{"arch": "quartznet", "model": "sound classifier", "dataset": "acted Russian speech (Dusha)", "train_examples": 26041, "gain_aug_db": 10, "noise_aug": 0.01, "input": "waveform_16khz", "targets": ["emotion"], "num_classes": 4, "norm": "batchnorm", "activation": "leaky_relu", "depths": [4, 9, 4], "kernel_size": 25, "wave_channels": 96, "wave_strides": [5, 2, 2, 2, 2, 2], "widths": [96, 144, 208], "mixing": "mixup", "label_smoothing": 0.05, "loss": "cross_entropy", "init": "lecun_normal", "residual_init": "scaled_by_depth", "optimizer": "soap", "beta2": 0.95, "lr": 0.0041, "beta1": 0.95, "shampoo_beta": 0.95, "eps": 1e-08, "precondition_frequency": 10, "max_precond_dim": 1024, "merge_dims": true, "one_sided": false, "adamw_lr_other_params": 0.00074, "grad_clip": 1.0, "steps": 9300, "batch_size": 128, "epochs": 45.7, "lr_schedule": "poly", "final_lr_fraction": 0.05, "warmup_steps": 180, "weight_decay": 0.06, "adamw_weight_decay_other_params": 0.05}
Rows from block 8, named by matrix and row number. Rows with one number belong to one channel. Each number is 500 + 40 x the weight over its row's rms, rounded and kept within 0 to 999. All counts start at 0. Numbers have three digits each.
# convs1: first pointwise conv (model.blocks.8.convs.1.weight, 144x144x1), inputs 0-143
# convs3: second pointwise conv (model.blocks.8.convs.3.weight, 144x144x1, transposed), outputs 0-143
convs1.83:572464517520492484577498552581485503488524458534549503549461438529486578373416512556528518492502430495470462493532517504496531451524508488457545494495465495477464511531520497542458488474590466577556506440532467512531481548464580476525503531453443406477463553472528546522512486482499523496502498448483454522503503519510510588427544492480546518526429448427532462523530483519489540491515547485509530517531434429450505484555504565547471
convs3.83:536566484512490499503523526451466517477526453502482519474526457517481524522443525495585545446506540538465483530532519506442526517435495501552485429486589478444483455499521462536583529441478501502530517587492526509456501501540550511558549518577479536460468525518540528445503456550470499473456484504517461537488486484551491474401506506457459460451555542550547591401492503542499532405465410531513440489520543550477478592494495525501457
convs1.84:370456505511471550496446484524505523442508517496520511512464477484446468483498467518393487538521495551478550418513518485510552487461552511474491459521565534517522434467496484489518536515533566520459481451520463506508490542484476486470621421438464535468521460550465468475498461480490451515476470537520504594525549468519525483540492497504518514480423473490490529516423545460527479506455536572456422459414500538494577494525514483396535
convs3.84:506444542479461509572491453488454438408448515470515386468498493471483458457472504408597543478455440535502464490489530513579515490560526517516534439532489561471476549511486472541510512471481476530458505484443517475523482438538452493483488534503449488558557499503540526471495501571509402496487437538523551540517500506543402450507507402433519531496476444514520398512529519470495456550520519471522479537490549499485491464450467498479515
convs1.85:433488557443442527482520508498514500444416510513533480576492489541487474494466473497565465461470497473412523530482492509610501540559471478456446431529509534440477536480502574480505460549571512548493517492490486528527493483545500526511439550533513504520604543516426509558520507498591426536522556476516538504428456499517472508542520429492445532453538513573486512530502496516447515551530503477543485456603514550505511529450521450477544
convs3.85:467550550483462516499477510451500559510428427463465562504447503551501465485544484499503535500502457518466485463514505446482464474533508476491454484416503547494514549558555539485529458433511484438479522461413490540462456420511545459504518555528575460483510484541578506514587488520450501574584541433474525503571439476487528432493515459545569500483500455519574476512456578524526491486582480464502526472569460517504440520504541530487528
convs1.86:501541586495478503508420545521576513431494520488463491515414491437496576453532499468522426515511528514505460422401517527472494502512516567504544543489478457520532543516489463508483506529503469495517545445442500432553461557552569436601499494441432531489445499531521502474520520510516483459511489474479540568457519480528476534513471425525561523485444582500488526492549500477574567484559483512416507528566518493514490477494494545458448
convs3.86:427511476446502571531507516518522470465465473472549500432512547502546561426501527479558433504446531537480471571468458429506431489453465447462508456424540499560452517529572480466516532550484551529537511444561521511419437522519435493463546505406502429467464499520500550548487483459443467486486547548441532442524547450441511499513481496534488498518473538545472493554496562490496528439479467492458547526457588501509469469509504450504511
convs1.87:450493550494460452537481577503484519459487434429490507524481511553540462495476505491464593437493501494487564482512547496490527442516475479497511548455509508514486490443525477507440511532464482482518501557498555492495519479437492556497409529445493437451516492528481505524569611468488540532520539498524416526528626427534466484566475490419538469477491501450456464517451455505627422492484518508462524550516529470498465490492498474559500
convs3.87:530492443586496503525547533462512446471491496453565544426443448545535482460495463500419469507446495438424497483562529519493507477470499518562492466553569497523501493479505566498516428493512493544497441493464559486476510515545506501524450557537461524451484539455549526566449520485524472371528536590522471439409552488512506500460512515513538461548490572477517572465506532554486439546486449449480509496516565485488532511520537509492558
convs1.88:458509545511549520435499538533522506470469596489567584527509466421541449473456508489479483461517493482471456495531477462514482448550530495539491463477477515478445537507492554479474517472562512517504454472617524473447494540469498451557565551449444576484526447532508535527455437519524528514480545476472478544454372520505502497508568493518532476444516517523553552592503517491533587465559517513475512513486479478461514482460419473447547
convs3.88:500533535434509462487496452587501501499465549441509473531525426520412457551583474513513584507500497529474525522508468480497482446474508459392489451456492490515413479402468433525508532513547480488494468461533532493490438510508548469476430483436542536467500487533498522484472542474478456618519479505448416566552455493532520446551452501530571495492533469508475545544517498458505483481476496567462525494502438500482512499543428498449451
convs1.89:460463499478486559513484539488488491505489432467508433523440500558469477456507532584495506424465502473548490568504514553455501511549567483574529447494593505490490365487552471527465467526556473519450502531466516491492527559550551549443506592514511500569425510489483555485479504480507456507559436472542509532534454577542563559552538473492488514481472557552443502467478508490508479517570470462498455528503526444511462541533445513524466
convs3.89:434514464554451477550521541479535483541493442507521485494493513463519470521512498488454462453467532476532554395429519497528511509449390529509492498524519523576489507549529471550529463518593450469475567482498547504495494521569506540471568497522531427442475468526472487450505487477485542484478477511448527541508541435474524486470552455436528444541517467487566434494496431488549511522501558568591562432497530577521479470546499501453570
convs1.90:515584516498536482489522595431533445487422527493460620480516534479473511467538504494457507506456518500520571427496519522497429451527485482558452529539477497514463420471488501514507524475469482589560497521489502448494479492508487537468391507515488480459546494482456479495546467530502511490466496516515589521456536527489479483496450496508506523649510498496439488477486388405503555472493504479537520503435512490539551504507569484532521
convs3.90:599431498541482509487440506441432497507499521476553508516510473502519550456503487482533452499547462468510453526491523538463527520467459544504559433476459485529532500475445509511498484511585517475484474529474458508473468519447458422574502466409479529536559558486474524447484481483484498554519563517509461558523492431573477466476486482466510496548553486411497451556471538513408513455549374456535545497480464486459502470535592523471539
convs1.91:443520455489499491463533490474501572448455486477517521514483489497470562578488503434558512479466516435532470481498460479493526455518536440526540532483479491480557490520537463594544465470516587421519523550546496524495443479562440511461507492504477457479480595402494516569558524530514559514558496463495506507446477505459508529535461412563465500560532544490478534559520551593466454496483579427557499447516488454507481471471550528483485
convs3.91:539473463485542508477495493560559482596449411525429444487424463516448487567508489506537513518554482515526537517538579444509509512448433471474571477443536479511513464499541532458462537508441566532526533491495514499538540526495433430439454503502533523492484477461490580515587488504519481520483523464467470479497489538535518498549460373481513459537515474545462494502514507507570400481554607494495515564502522501532520485485515546541512
convs1.92:516514442518427518473519527557478490464454445564494518502487526466485470578485489504527526466515516549433471569528494467479467537532496465506493512544573569579470537518483529527538462475410479489511487504423556513513600535465416473422454486464529517501524457473482471553526536533456383474578528487529499534471420510545475495503469494495464451526499544488506396558514472442488484485547465467465496512463491483430412529528485490531474
convs3.92:431522507489523539492534454485427544440530493482524494529498498535528505527502443513462484510623515540522530590484469512490510546568454516495441435493468507443533485570606486534460454445497524491515439503518426536477443474449432468455503429506478527383479521456430488508469527511491515458471496466494491470585415521487461479523473489478515473493523495458550468560507538497496441487541510521535523525494521508410493502568590516504536
convs1.93:486433520492542467500514586459466483470504483433537518502513451568484510519413487476493505441475482457557536555495493495507551570530524532425515541554499405494443492526497503566487557496446495498537500569512507496501436493540534502537590541451509455579550524464543502474512526549493465454498483532495506562502534507500450522392511429505484467470451514444467436478534535487534580552569511514564553468451515469516475486486569557522548
convs3.93:464534500445500589474520504495460507444443563554478511393468556500558488504515536570503484465468514535514518525462531535496498484452493528498400506553504521569505528517549443504535514516534507515528473467505539424519517599498465509462507519497516534456560552560527462486499522522496499500528539523508534483553499515484515490518528467526464451467438506541442473411560521512546504556496452466510437602606449501549572500486476558511588
convs1.94:522485503515550586479542408493504503439491471452490571519520560527546524441486468512504449457500489508571469449566485447507470563445482503501429517491501537445433528550413521564551468456520507502466531430553536540521545566460523531461592528527515517445491461499542454533482503555492515487525498563557466407520503533502409471526491582480519527477527580499488487526544543518502458500476488546433439454474462517465531525513507508473511
convs3.94:519468460530480518428495522452517498492557544485522546495515537557477492565527498551463539498578520531527484521392498427596487519574568495534473533519555458538542511467543543508458455444496485472522469482530455507530480519543397501437520534490485556490583511509525433463489484539452500477579470483461490554508465431455484524544504505472560496529409538502456545500456508526531516450556474525557496550462492461497553422511492456432489
convs1.95:578540504502477548503503554522487568416530524516470521450484443525428468471509456555530442468481535527498527457499544414517503508495532474538448554457487507449516523457604536530569553567535501507491489530491461495606474532524545511515519472444534541538519519507559514524576524458424550491568571455476525495492511488486471528497484445550490452469470521438424467505480468518505509413500502532472494528598485436523478553529444520460504
convs3.95:493467465510415445491492580500467543503547453469356476469474501529507451566441501617539445468503542512498555469470545544557501563555519502526515472477521490539532470479547528524512535487567478428497493553510517544506474454477461516483485519545436513448515489494469508548556495516468507491483443520516511520481483556571520500495470474557532426517538569468503563506490450517438428560479419507449529520548468568544487538539495472511491
convs1.96:562587515576528504443521554550484486499445530438513507518496507548516501577488464465468517558468391492514492501486499503474551520472460546476530459543537494481517512537502435479481556520494536559503469508522483534529535470561450531534464542534459453520420468497560496504449498560524508433499452494500474625511575554502505446507468511397498433534461540471499524511493540469510445515431511463536491437530505463502470605453550481522485
convs3.96:487451522541492537474513466515496524518509473551536500522502542504483484507466530429507520459501516428416512464499510534496492487461508526523520397407498493480428493488482514511514544490464476525473481514518463473507534561562529508446453522492573425538453487487489547500510475446366473522460521470498559566485556498519472488481476472466494563500477533383463456549506434477550405515572500442463400508459516478519568562507467492555509
convs1.97:516467529498459530492472506560472513561460504494564481515420409438474538563497404515524519530489477451590537507550485408525536479448536453480461560544486507484487522528557476417472547574472441518467518515491509538561607479456511526545523548577485469468480486510478419536502538508447527533492489476505432549501504448541515465505402465556508525533506515559550491515491454555479508514552527447505511458509466503473446485493527451523505
convs3.97:478532570464499523448519553481482440492477506433575420541459448498436525467486511455515597550551456452467437464469507502529500522532524555513536446511539557485582482575472571442373488556482533504579429523454523511502492551475535456452468524483584464493531495513564509531466533501511479486520458509529573467531519498540572529545457509493478487462547521519516487473532487531550532461545538494495532557469467522528465553514462524491503
convs1.98:502477517475473485487447429401485395393499549481531452470461529474493522485431473489461496517426503491537504498488462487488415527527455495533490572501551513528473476567573485567511455447449504535443451517527476624486483547471483471479563480485472511489497543500479499567461491497488450421489471509519406447410513552533502511496525517463572536486502472485472460463534476500433509516513465492513496503558430497520556514495449509548515
convs3.98:546514459525551505523469490459507487493468425590470474520451491442507416490439519492469526518517510611493487537455447488510490559451482510527478478433492504488540398471445562561504458498459509396510457519430471551499533541484476506460505483520509559524413458540512494490492511480534449467526498547491472489532567563475440486512529501426471447419478498507497530494503520525582437504473445558486566465468470486445467539548448550516506
convs1.99:512484514497429434551423444475505537532486526492476455487502479503534503449579490489526527478459461562446502470449539522514517457486497531579493503502516456427550472544530421477488528477503451475489565468488530534559513530489476529455448541538533573535478530477514518517491537509550564452494534468471376461487609505454545464462498445501498438507455522478507495446466597517512547513494572595467512498467528537575488485457545463513545
convs3.99:435479527482473471516488547531558496419503448567468465457473464435479486471617446443480515477463488582474561466434528508519614522492500484482495479523449516523550511459425512477468492489528547487420564569497500500583456487449534512500497550556472485484497478518482493493529474530519454524535486472464490442532522457520534529410444423470455473460497523513445447516543491433550534517524509554540462450454475476529533542572495510475480
convs1.100:484510516534552551521501526522443536490454483567483491527491555524552485542511482448505482502480482420490456485523441421478426545481529496428433518487515489519575473452483480488585515576497499467516546516487505470477511477473431510589579500484563432531479524508508471469475493417480521532508436414497458482509532430462547480552505545523470506517586487552479556500514569543570528587465522487466500482542517527440442513513468469567549
convs3.100:461549480382559527536410559508513479543426540492478534480476508562465530508533555549492490535480532518519477513522526462506507561467483511513474492519580450425572570476489517507516491448479500425478495510445466491467535500436533464532497459501436535519456573493577535464494482537464562443483475532504488550527499556538475522508501473534470467527474507583515552490555539582448503452492505477600431474570517457541486464480502442536519
convs1.101:406523536491460460512504564459513496522464549475522453488537457452488479522458486574529536516466539568488510515520435501518566545488526502528535497501600469476487547481515516441536509473484447512472425431443488526522508492483455478522495610502534539504466471517552540500479452450482500573526557532499403517554529507508455539472483399414536488465567530414490522440498466534537499517511445446540540537578530478443471533472498515523510
convs3.101:490539525484560543578529489426558529596498498588567498532455533530549498459514459522461516570495496487502506486493514528442453449456540484550527491434537574467544496526467464476484492459493466522509550503470547460598548547482521544533542578449496538505489515532443533536477466449481508518573428461496484517486486508518548560458476492487556450503512480508526432598456480498540521476482527488464461463535446455546438468553490484595506
convs1.102:567573557416509503535518550510521488413500503501494398522452494460546526496560550547524513511466533457528481442604544505487512541542463461571507554512485431504548482495457561520565484416456536499531496521465485466492475499464503511574519562448521515457547522457451453533502498462532519480496527503578547522539452515429533499472513543501555585476501488491503504521508490561527466505432517532586476487553521515494482443513441538572525
convs3.102:476528501516515474487471477504472511543529541436417427515475561557539569452514540525510528525501429545438525488590515526459476481480438514458478559541528532489587511501465535511518549537451428475507466528474503518497573490482453457484530523474458471498534498514504488524544462457550463513487489519596477526505560437448462507498571564530569472576448467517501505528589481461491528472601542471469510534522465524413470484536489515563443
convs1.103:510363515444534506551532436518445476516550440474467460487507543457459521545447533565457484440507432515557497519481429538470509509547445503466471472516471452421587486507550442541523520545539549517473463523509549529534448505505563485460502606508505466537490452416498561531521510448533537449530495494496472445487530385489555515464512497513447518505525476557494478547506524478502513469490500534538447504519480537566497477485561462502529
convs3.103:507533487531598514465561480431570441493544515518477519452489508528505472511516535541499484514555469535479487533551552515438529468510446495498573483463443571562506505551471531442520522563533526543536539584534498456538517521477465501519511426487540506477490468573582463520453514479568541521436561486507425438459544479512495485533477506550536470530477449450480540439564472529509510497591512459470465464461559460454485479511502580467428
convs1.104:533542565512471539459457445497464569451450526510500569499501518577514450527474517522488463532473433417518462507484499454576553540492452596551525492478451520518489467459534503565547530473521428601441541528527433494460530439497513505507510507453522490438453493505504504501501490529518483542522466477505506464478492590523463544550513512475531460424496539485537549549531570511464521544382474510515428419449530479547487504479492498521545
convs3.104:543501586497465508508432488485439590492472473491478440546459391477517518506450525503540503451432482505457507453537490449476463528482549496516501497512458491486472500565495469458497470456477498609592492516484484510488506390449556527547412546447511475574478487504478522473463532470406507545476446497477516458488443457476502534449545547504526548482498512524458605551513490479435480513514497503445535505546531522535569549459494499507480
convs1.105:488543481493511578531488502416515450428511516511531567376476597456495494547559556507469515456526495528527480501445517525531531570510457492475475502434463500462497470472512456448505494462469526579479468546555441471519458514481508508517494402501509554443456474531471455453494481511445474532534503556496491534502495533520543516490486549555505532515484488586461435541504446439507435501512531553595481457503459444446532585535462479484521
convs3.105:466456557494446536467519474481459469506486424606521473491524497469607498485577520527541444481541521495508504433443576507478563509519542504463558476501517447538538481506468493512475562501511477484534462413498495549536463544457518470506552410491515502536566597508518529517512449450495486433508461552562440475513478490536460591511466467498515536531556558446523535483526462474492474461538485428504535518514433515541448483535456500475571
convs1.106:484585486440527508434521523529480457423492474501538637498516489480490502542541540504508439532414525528427567470436518548580507508475459565530482506585481518518510502480476507474479533419473576538486531502495495503590490485496479526526511456453533549493481515523557502486499561524501478578509539532490526526468576517558451473461477447502541596514491508485475444461452573528526457493492402540443544484489503524536480485499515489507528
convs3.106:421499482544465484497406538570500497394485511509534472501502480449524509485471477600457564546494490556469470527514497585529609494509512554444544418507490541503520480439529546503510473483576512494468506498504523507513446396528503514451465499484517530513445579531502460461504539465519518540451519523512527510458443507538464512428541517491541510496503483521464458440566559424492474470496522563524481501567491497522524496455475390488528
convs1.107:460487552479513500483564471531488559510418517451506513503444564454526485480454475445553477486527494447556446492496455497460475525420524491496530489408566512526437546451411477523487560521519477443461536526494520417494519545469486541439511498457487507413426506500505591442478506546485524475494560466421490518500495478468513579436527523588551538502545539503466546488546487513479434480545468558442541466505413496472520493489504501504519
convs3.107:504467493499557544507535529463490496443566364539546447531513454424492491489519523530494461482517520541494500470514467558515467516527576519495564470478473489445522423496439479525611509470473439467488521580468502476568486526481512488505546473505492544548553499418580519526547489536480473483536485544559585485481466559553518516471441564461536523528456518523558522429470489416527488483496557513512470497537508572490474577503520484479495
convs1.108:430460523528448556489455424524460501483517513494530556580445483533422575475523501525576478485503451487516460521452529480558535547584568535543486433527526509494467469478523499466553546535491483439475582546535457457548534465511554557482445519509437491418457483488488526460409499549454482533477493428490522557548489520542518497535549400500507569499502395488519439515504513485502534554517487479468489509535469470528508470487510465506490
convs3.108:452527414551459506533449456541478463474468540529497457428452477490440491493479508535533495479473469492436561459495560457505529507490567538483460540432470494455576471519447510435501515427493467525574489429489531568562483538499473495541557538500484493506596584506501447473520503517498488507545586532495442517476583519451512451558532495497487455550510542484435487549458446600520488493483530544508486512454493536546508441475512475519566
convs1.109:511516525543485557553577443526545539488540456482523592520494448477497430546494540420471577524534553409488456544545478510475465495483515517515476544545528494504442419529557524460483503538536454504513518506489506530571568517454562523456530373555536539487526503537505501475496476482555452485466524523501519597437493512530528507554569511516480435508463473528468552452577551490543471528521519543485452505446481465471526461445508504481508
convs3.109:475519546459508564493536508493558504482486466534479543451529455466472521551512534473519525494517529475605456469452512541453518530531513563572489492467495503530464455492535572579474520486498522447444512456471432491545538478539435538506446530547576526441517502495532483558469511449537529457518434505488474459424473503505556423582491519405465484425590538434444512502440440463479495456504497509494521477442534481560480445544526472485480
convs1.110:589550560499482445484461463411480483490489424507488561482504506469528466544492536488535531507448505459549531422491499507521548487507491554458496475555472476516474537516496534566509577446480527474485455519610456517429515512473457514432539608492522470531482548554499514512553541441543512447501503555489437552521476576497474539492475426512482495467457496523530456606486508587515513510509559434477503537491455443493540476528540505521470
convs3.110:575543530466517540519532520540482559499523492549449557461464486562531517472415493465481449521543559478453447543518508540476457461559554539545535522483454483495419517420412413502510514529544553494459566432513532501513485454521437480558525439487527484444421500549556482504483537479499518495398538493487510533476505469498510552444513499504437504517536559536528485560481501509541431540506483525523525428515430498534514416481481556500497
convs1.111:469567580531483493505437507475468514496497541540455513541481471485429495504535547500639552479488448436558546494515444576452487574474509529433487446538541513446490530491582560507526541441478494482500561525414473499503504507532557475447549461498450506498449519530431580526521516476565534484431529498528558534495444483441425454488494533464530497515471526485503487494488518504508471559560432481452472526500502546476459490477485451551521
convs3.111:510517461530517486464525474481450526481487518457483472550530469489520473509535440437440516477425463481515482543482481456567466396513441574416414502516482489537557535535485542449486505426489493459457443517499567509563498485498488447516517525528544514455545520419496475537511471434484441556516471476506445479466471485466484458504462446522465585421467451490585547549542500568515563518509494513450449467499529435563504504516537481431470
convs1.112:478481574446492462528498479597474510506478403457578476422472495480389521494527466526529525542455440508499468526508505450456452509454510490496502489565496552447541469531489527455530468508570474525497466526502489486554547486522557522484526564505470538502471540461386514505487509518494424545523510516502481497455497506543487472502483429416460486450455514516387477522461473450501533484568483518467512496527483471535396423553537488463469
convs3.112:499494456537514478458415551549528516397491466572488495507435549546539529492471536546452414554470481532480538533497469559508507518506530515506452448445557521482573509505498472511546462584528435504444597460549517523479471559449443511449592489424537504484500464516515498517519509485463528525480456516545434467507458538489491461569477521462522462476513455456573579496520521529500481480500479434483505468494550454456550460507434479530559
convs1.113:420462445557457492517578492522499526477408475454508491530490395523495575518608503575450512498436490511547488512530474512480498426484504462473491497423501532468524479494571482515434548590508505496513510462559561476474503540509581492537517532552503415491558483483494433415474523469471490547475481524505439500478497485470460506549472573563495475445510488506461554481467449492491506483485509535557468494539480460509458514525424498484574
convs3.113:604538507504506531507494489483495486499546518523539469542526509462535477460458536506541468497476535564531481550480436503547486419487540524457501521500509527461571496498504455514448497482526529601449537454402489495485500492533502557489493489456559483462479491458431451466518582509544480546445472429444582477520480499535493549563493481546441456510430429563518456551518440539541519472444488465441521489484530501534412522587527471475437
convs1.114:554540442504493521563538490425454563519517489492465512497553499514488561582473575461530550508472476518520479555463496441483423465540531540476469449548496472474489507487533519520474447492531490500583492433397467515501540462464468474513473509438534510522419476549516573524497439528433515431415468490515511444414497468489520499526538457525554544492491530462434497517546578505449507470493448474563518518468485492531499548517486390475512
convs3.114:501519527489544468493443457478596470547444501458501485475432425509529431549479500434455526509476465458499577505530514497471538427478541557551437443535522533481499552442483486484446494491500542473419517452526468432504461573478460523499487476495485450434528463524459464471554471574507592524534457474466567453504421479498565474468464497511508470494563516527488536484543550492497492435489482534496513603477474533472443529483459422495517
convs1.115:444457506550500565476432495465495499476496509488436482484439563467519524536477548527467426496482556505448534503548517473494484474556505554449513538474504439496475515510542497511530445494431480435423543548444536528552471456441539472521501568456451506497546544587517473521490506470554513540558515499562460491500516515540463432498500447508428479577515493448477581508453521489482544581513469570532515531506468422412472530569449545471481
convs3.115:573518528549543551468563451550477516566555549465480479471503579532473485468482509504515511444449468552482495551494484480493572500528488455498468522489483503521549487504503451499515479505475574583479477459470477465478558530499495490507490508461552474482470481503472566509506504534502486403524563411538437423506491453395469441491460511494449574521456447436449520468430476496537466579442459460492496523512524522595476456476560504434471
convs1.116:508567529586486502530473440501437548582459443514490483476509564490530574566513569519468512461530461540519490501437490494436471566478588556485467487441485483468412547546519492523525503501500518500500543478534503505507534423539488450485429484510560543479472563489430508570509489515431500545543491493484526509469470536556534510557517476495507529458471489535545453606496471439516471472514511477487457523545384484440535462499448470472480
convs3.116:541504501406524421534565568444578539441417540506491521545474496499462475527468516507470471503528521516491495475524471557512515503517406551492470475415575420478485511475501491481496505521574546472538468548455479505527514483482506561446535486479507589482515539512482527516528523455523514499459539498467524467484552446530530419587425380456489526503449482551477490490488516488525461476482506581550438493468518515499569466562503484527454
convs1.117:559463503441513513489587490458535465469436451502489513555475503468453484557524529510523557552539464494514486534544516448511510395504458591520521543542536541575554475509579534441509471500476531470522511474515461453509508516400574489472629451507500555508548531531462499469573507429529431482509507488530558459483549430526485511529504564496493470514499540578490482496553530425487488499481527469440494475455503523508521570483484494516461
convs3.117:473527466430551512524531487488514477543520540521467400516506486495458517470537411466413559502562466503516424499491446519494468471433547525496510465483520378478491495552528579478428431527524508551512546472494532531440531569468478506444538444458547455493491466590494518488539574543484562546483451532530507542499501559510466507540496453493518520453527512473519486453563507443471555462425493486551526525475500523515566508475446493444499
convs1.118:489437461454431488528527484476445499549492523420581501517520532445447483536547499506579521411525521466499429564437556523466508543486493555494578464480487492551514507502534474507496491507539476515567513483544497497432511483464502478471497560510403528494523550455503545484502501428498495537510457436575553423474530536474546538461529413483515468455548435482487466465585525520438523525534392506494455463464510533487529506452472493486475
convs3.118:485601484533510442458485566495500514510524471453571513450528496570509471513548562575494451434447505519484462502451496491535469502473501510494452566505502471509555486508575508448431533452475521409538528547558543511572542483463525508507515430528455471494542496522522446530522544444523468526521512479467495488530467544509529518530478493497568505565514525536509591479568512545535557495538434536499506590486557451482413573448556507480460
convs1.119:423572520530460488525430649476439520479520461493523521509497561511511510517484535456408485497463529467561485454423503514528480452491525542549536605503509560436458498471419518544437448485526513564527443508512543488526525492468423482492511541403511544511493509479477461559476531550519541580530441511468521562408516534515470476479504474528501508547480534478498490502479523483447509518481496495513498576505491551470448470472469484489461
convs3.119:559554534486510473501436496555418515501469472477499500535498581461499479475459509436460507511612488462531449481510514485525537481475532444466531542496504511563426479399510494530459500455504522452567509443453535576501480542501532576521440472515516522480547454520496496442457493524483453488483462473453446479478503399402467539563507536451465498541522524460414513482495494501488570429479486471502590542557477510479510473521476462476555
convs1.120:478491512497540536427480539475549491461461413480504565520466495470523506484496496508505543533481433490480523469496482622529523572509521452499547531429480481515526527540491569483487480472441414560529467559485521554466574487513522468515568536514492525525475539496549529438508521569572478509490522482491526463499479491485575496394516510475519492494458514568460488498528512511546523540513516486487448373526487462501604482460453482463398
convs3.120:506471455473479454462535575431503482504463473481546482417515475489531486467485449518541507513524456478492426483557503468522452480560523519518568424576537541443563559420493429461543502571541503525499558415435492518516599540493447485482481543498512535505479501489474486501551563484518514516491496473448519578478496467494555528478575550478468578488527434464514514534510487548458425449510515479492519500470514413535434495462541455536520
convs1.121:459545478463479510504478479570527427469488513449466453542490433482470479531475471451557513493542470490472480513474477536405501496493473524461542458507504451495458500443502491391484490526512438526489494497519420508534529532515463554537500496513508489470565470472411473552518468425518520551534474486427495485526473600455487447451481476476494556518566424501501520450548554481569410450550512511482436561598503507432553519508546496517477
convs3.121:465480463529528539398570416529519475475542498481424513525527505512495476498459563483443532442597513491509470493492547522492498523471464497513471539474492503408549483533550528504514468460511508449511506487507556530539489490526514479523509478442484487497459547577399466497483523522462424479485565445465481507468504510500431457523526514570529558532553560508482459518556467410519448611498507493532464501525484569512495446474504615485551
convs1.122:467528452462522523493497484439430586475459521499468412527483513524475600489493480553453463519528489548558483574561486485527557506552496429606494472501488453506492500507491503491510502484529439508489524475537484482510565467493533464446449506487482582467512445554558435472546553486459449529504480514502483525502509476406495494491561462417433447509410553436535502523440468405507513444530478525544462500557473463495539475500500480499529
convs3.122:486553581504564438523404473467500476490569464497509543538499555572580483497532565510485469494490489520487545528513496530546539514535449442487502479552507505521501507475492484493560526531478497510554487600491519552538514448443501548509487480539596519536412488492501456430476524494610515457483562501507499523513489450512416509460483485503495558432529465483495514478506463487466502505502450471597517453504565512577569477474511593446489
convs1.123:433494553500564528500458478507548448517487523516538527510529490459456528415492506456471561473447471498501494472523504542489555596556460489515499520525531455459501575545520505562499553423450456485436520546522447491597518507462485496586494375510517519583524566494531517472482519539446511510514474433480523464474515488610507466495485475518502516517473486511471476468592535512561498463553455479467540543548427475539488501569513528503501
convs3.123:555460565495435498561510534502490480518471466496509535515534529527571479438429511558482504504502540511473526499536503496495562542470470465447587534611546484478520461518477486446500535528519575567464571604502447501498525510478440528541501422505512522486488485497481486458527484399490582486528535497531525481483511510481513518520515487466518561441461504497455446511457425457568501487510487520451381507458471585508549511576485474462470
convs1.124:541470502489531489453492456536514578439550471555499557511485489581521530484484529535415531446551503448559487479522479537501510443534522495457599476466536503527444554503482474529527465483518488519540545476396464518437550507538553413426494494530456451478530579415490437557556468472500515489501509493490479471544501527511475550493472518535576478449573472516550450448481555526584486490464523516547454544534518491513540506460440500543512
convs3.124:538567543565479506481590593530468466504492513493525448481482505530475532505479521538528432491564524554490570452503487540544455535562450511544500560448436496512470472513535482579478510408516492504578506538490470467505512506518507458466524463503597571500531512498492460498480447501440483509489490521559463496512525569494492457485470513517428587470554520515526542522565476486569528535496484457508570523571406574530500487555445536497544
convs1.125:585524582568513511478527537460571483453455511437515441533506476506495512536508536515479532497468498477470555494550508421522501474517478566475422513515515475542554477517509518507538483497496433481578422509432461558517434457452515441492517528532487479478560477430450565454534519497533489534563501501514502553535448533501513528565488497476522543560470503470492439416482445467572513515378527484563539490519456492459421484499514452488538
convs3.125:545418515522491520458517475444501552422458469441511520418530489493451452436529583464547588556488558490474479458493472477511441501552559420485502544458528481468506509518522580554445493540482520578496439509540516512453529425492514479508520489505488491539551531561508440476514425506541476538470569502491545496520488460517579519503580527526422486526565440485537503557508450537491525491550447500491478467455523480549514516432542517465483
convs1.126:510487520559520506479457506480441552481532543469504454536472448436512427518511440465489441518438460536473474455453455542529498529516471469506492504523464407476512520520486509513467517486501527525557477607479413570491446494470548491514478593569528453453522437424500569509490502478475483441494467473459497505529557465519562482460459527523513451490526547526518526522429445602507438431487536499558530514476405471476481486483552481486564
convs3.126:539511529491553477556467542527407555475508464554472521470529505503476423508533496533559564518538411425444447591482511474479499456473469500476526532503519482426526481518516548555424483531518497550460502493474433486499484494502469533571491432502470493422477496525448370413538549526537518550433498476440505515479544483455450469522418477487492552471472491494448475470563457535478499438494470514440546471544495504511472494522491517475462
convs1.127:544521464444445492553557467507530474456467458487535489558496532471502601494534546469533481518507556545521525521460525504479457448503542503551525515490498503534461493577488417397468533550508557541507471559528482494459533608466472474502468486501503492505502506486579455518483464492517573551581529483446433503512535484443514455478515603541541483434541527512526491535512466545476524482467537458514567451550558447478482510451551529468588
convs3.127:506508433519452488561465540531481540544533544503556449446525488441491404500472482513499420551497425523505515516485517485480503469414474512474553503466587438505486483513487547487514529452452523451511415543477486475472519490450528514553475483594523564498478546500423518514450473553513608531513514494480483486476488549592534466509495472567503512465539504467521517409507511477461532465447494544439577518461432453545485516529526560527538
convs1.128:452462524546475521478450467529529494556438548480500524506465422454440473542498489508537526462498473557554540595450476469568495483572429503526473521417496457500514533532535518493462506445478495495479490518480529502506472553549554557540460482463559514471504485503576553512478485500588523526410500480513515503463526465414506486470484495489534430549486502596529537504471510422478528531426505478600503510517508545507401454527490578528517
convs3.128:511488473460487521484494413568439478615512470423462493458489520491547522449541420580510538530554546456456539466519524500513481473462506485466474403471579511497492533512456471451534501513544513482476478517495521510436509541491494455458456518487553497527480503494491509550474503547506463518503473553436494562523507532424475456471494458450565412475593532544491476455479423475519509507438503466516467567487455510462526543446483493592428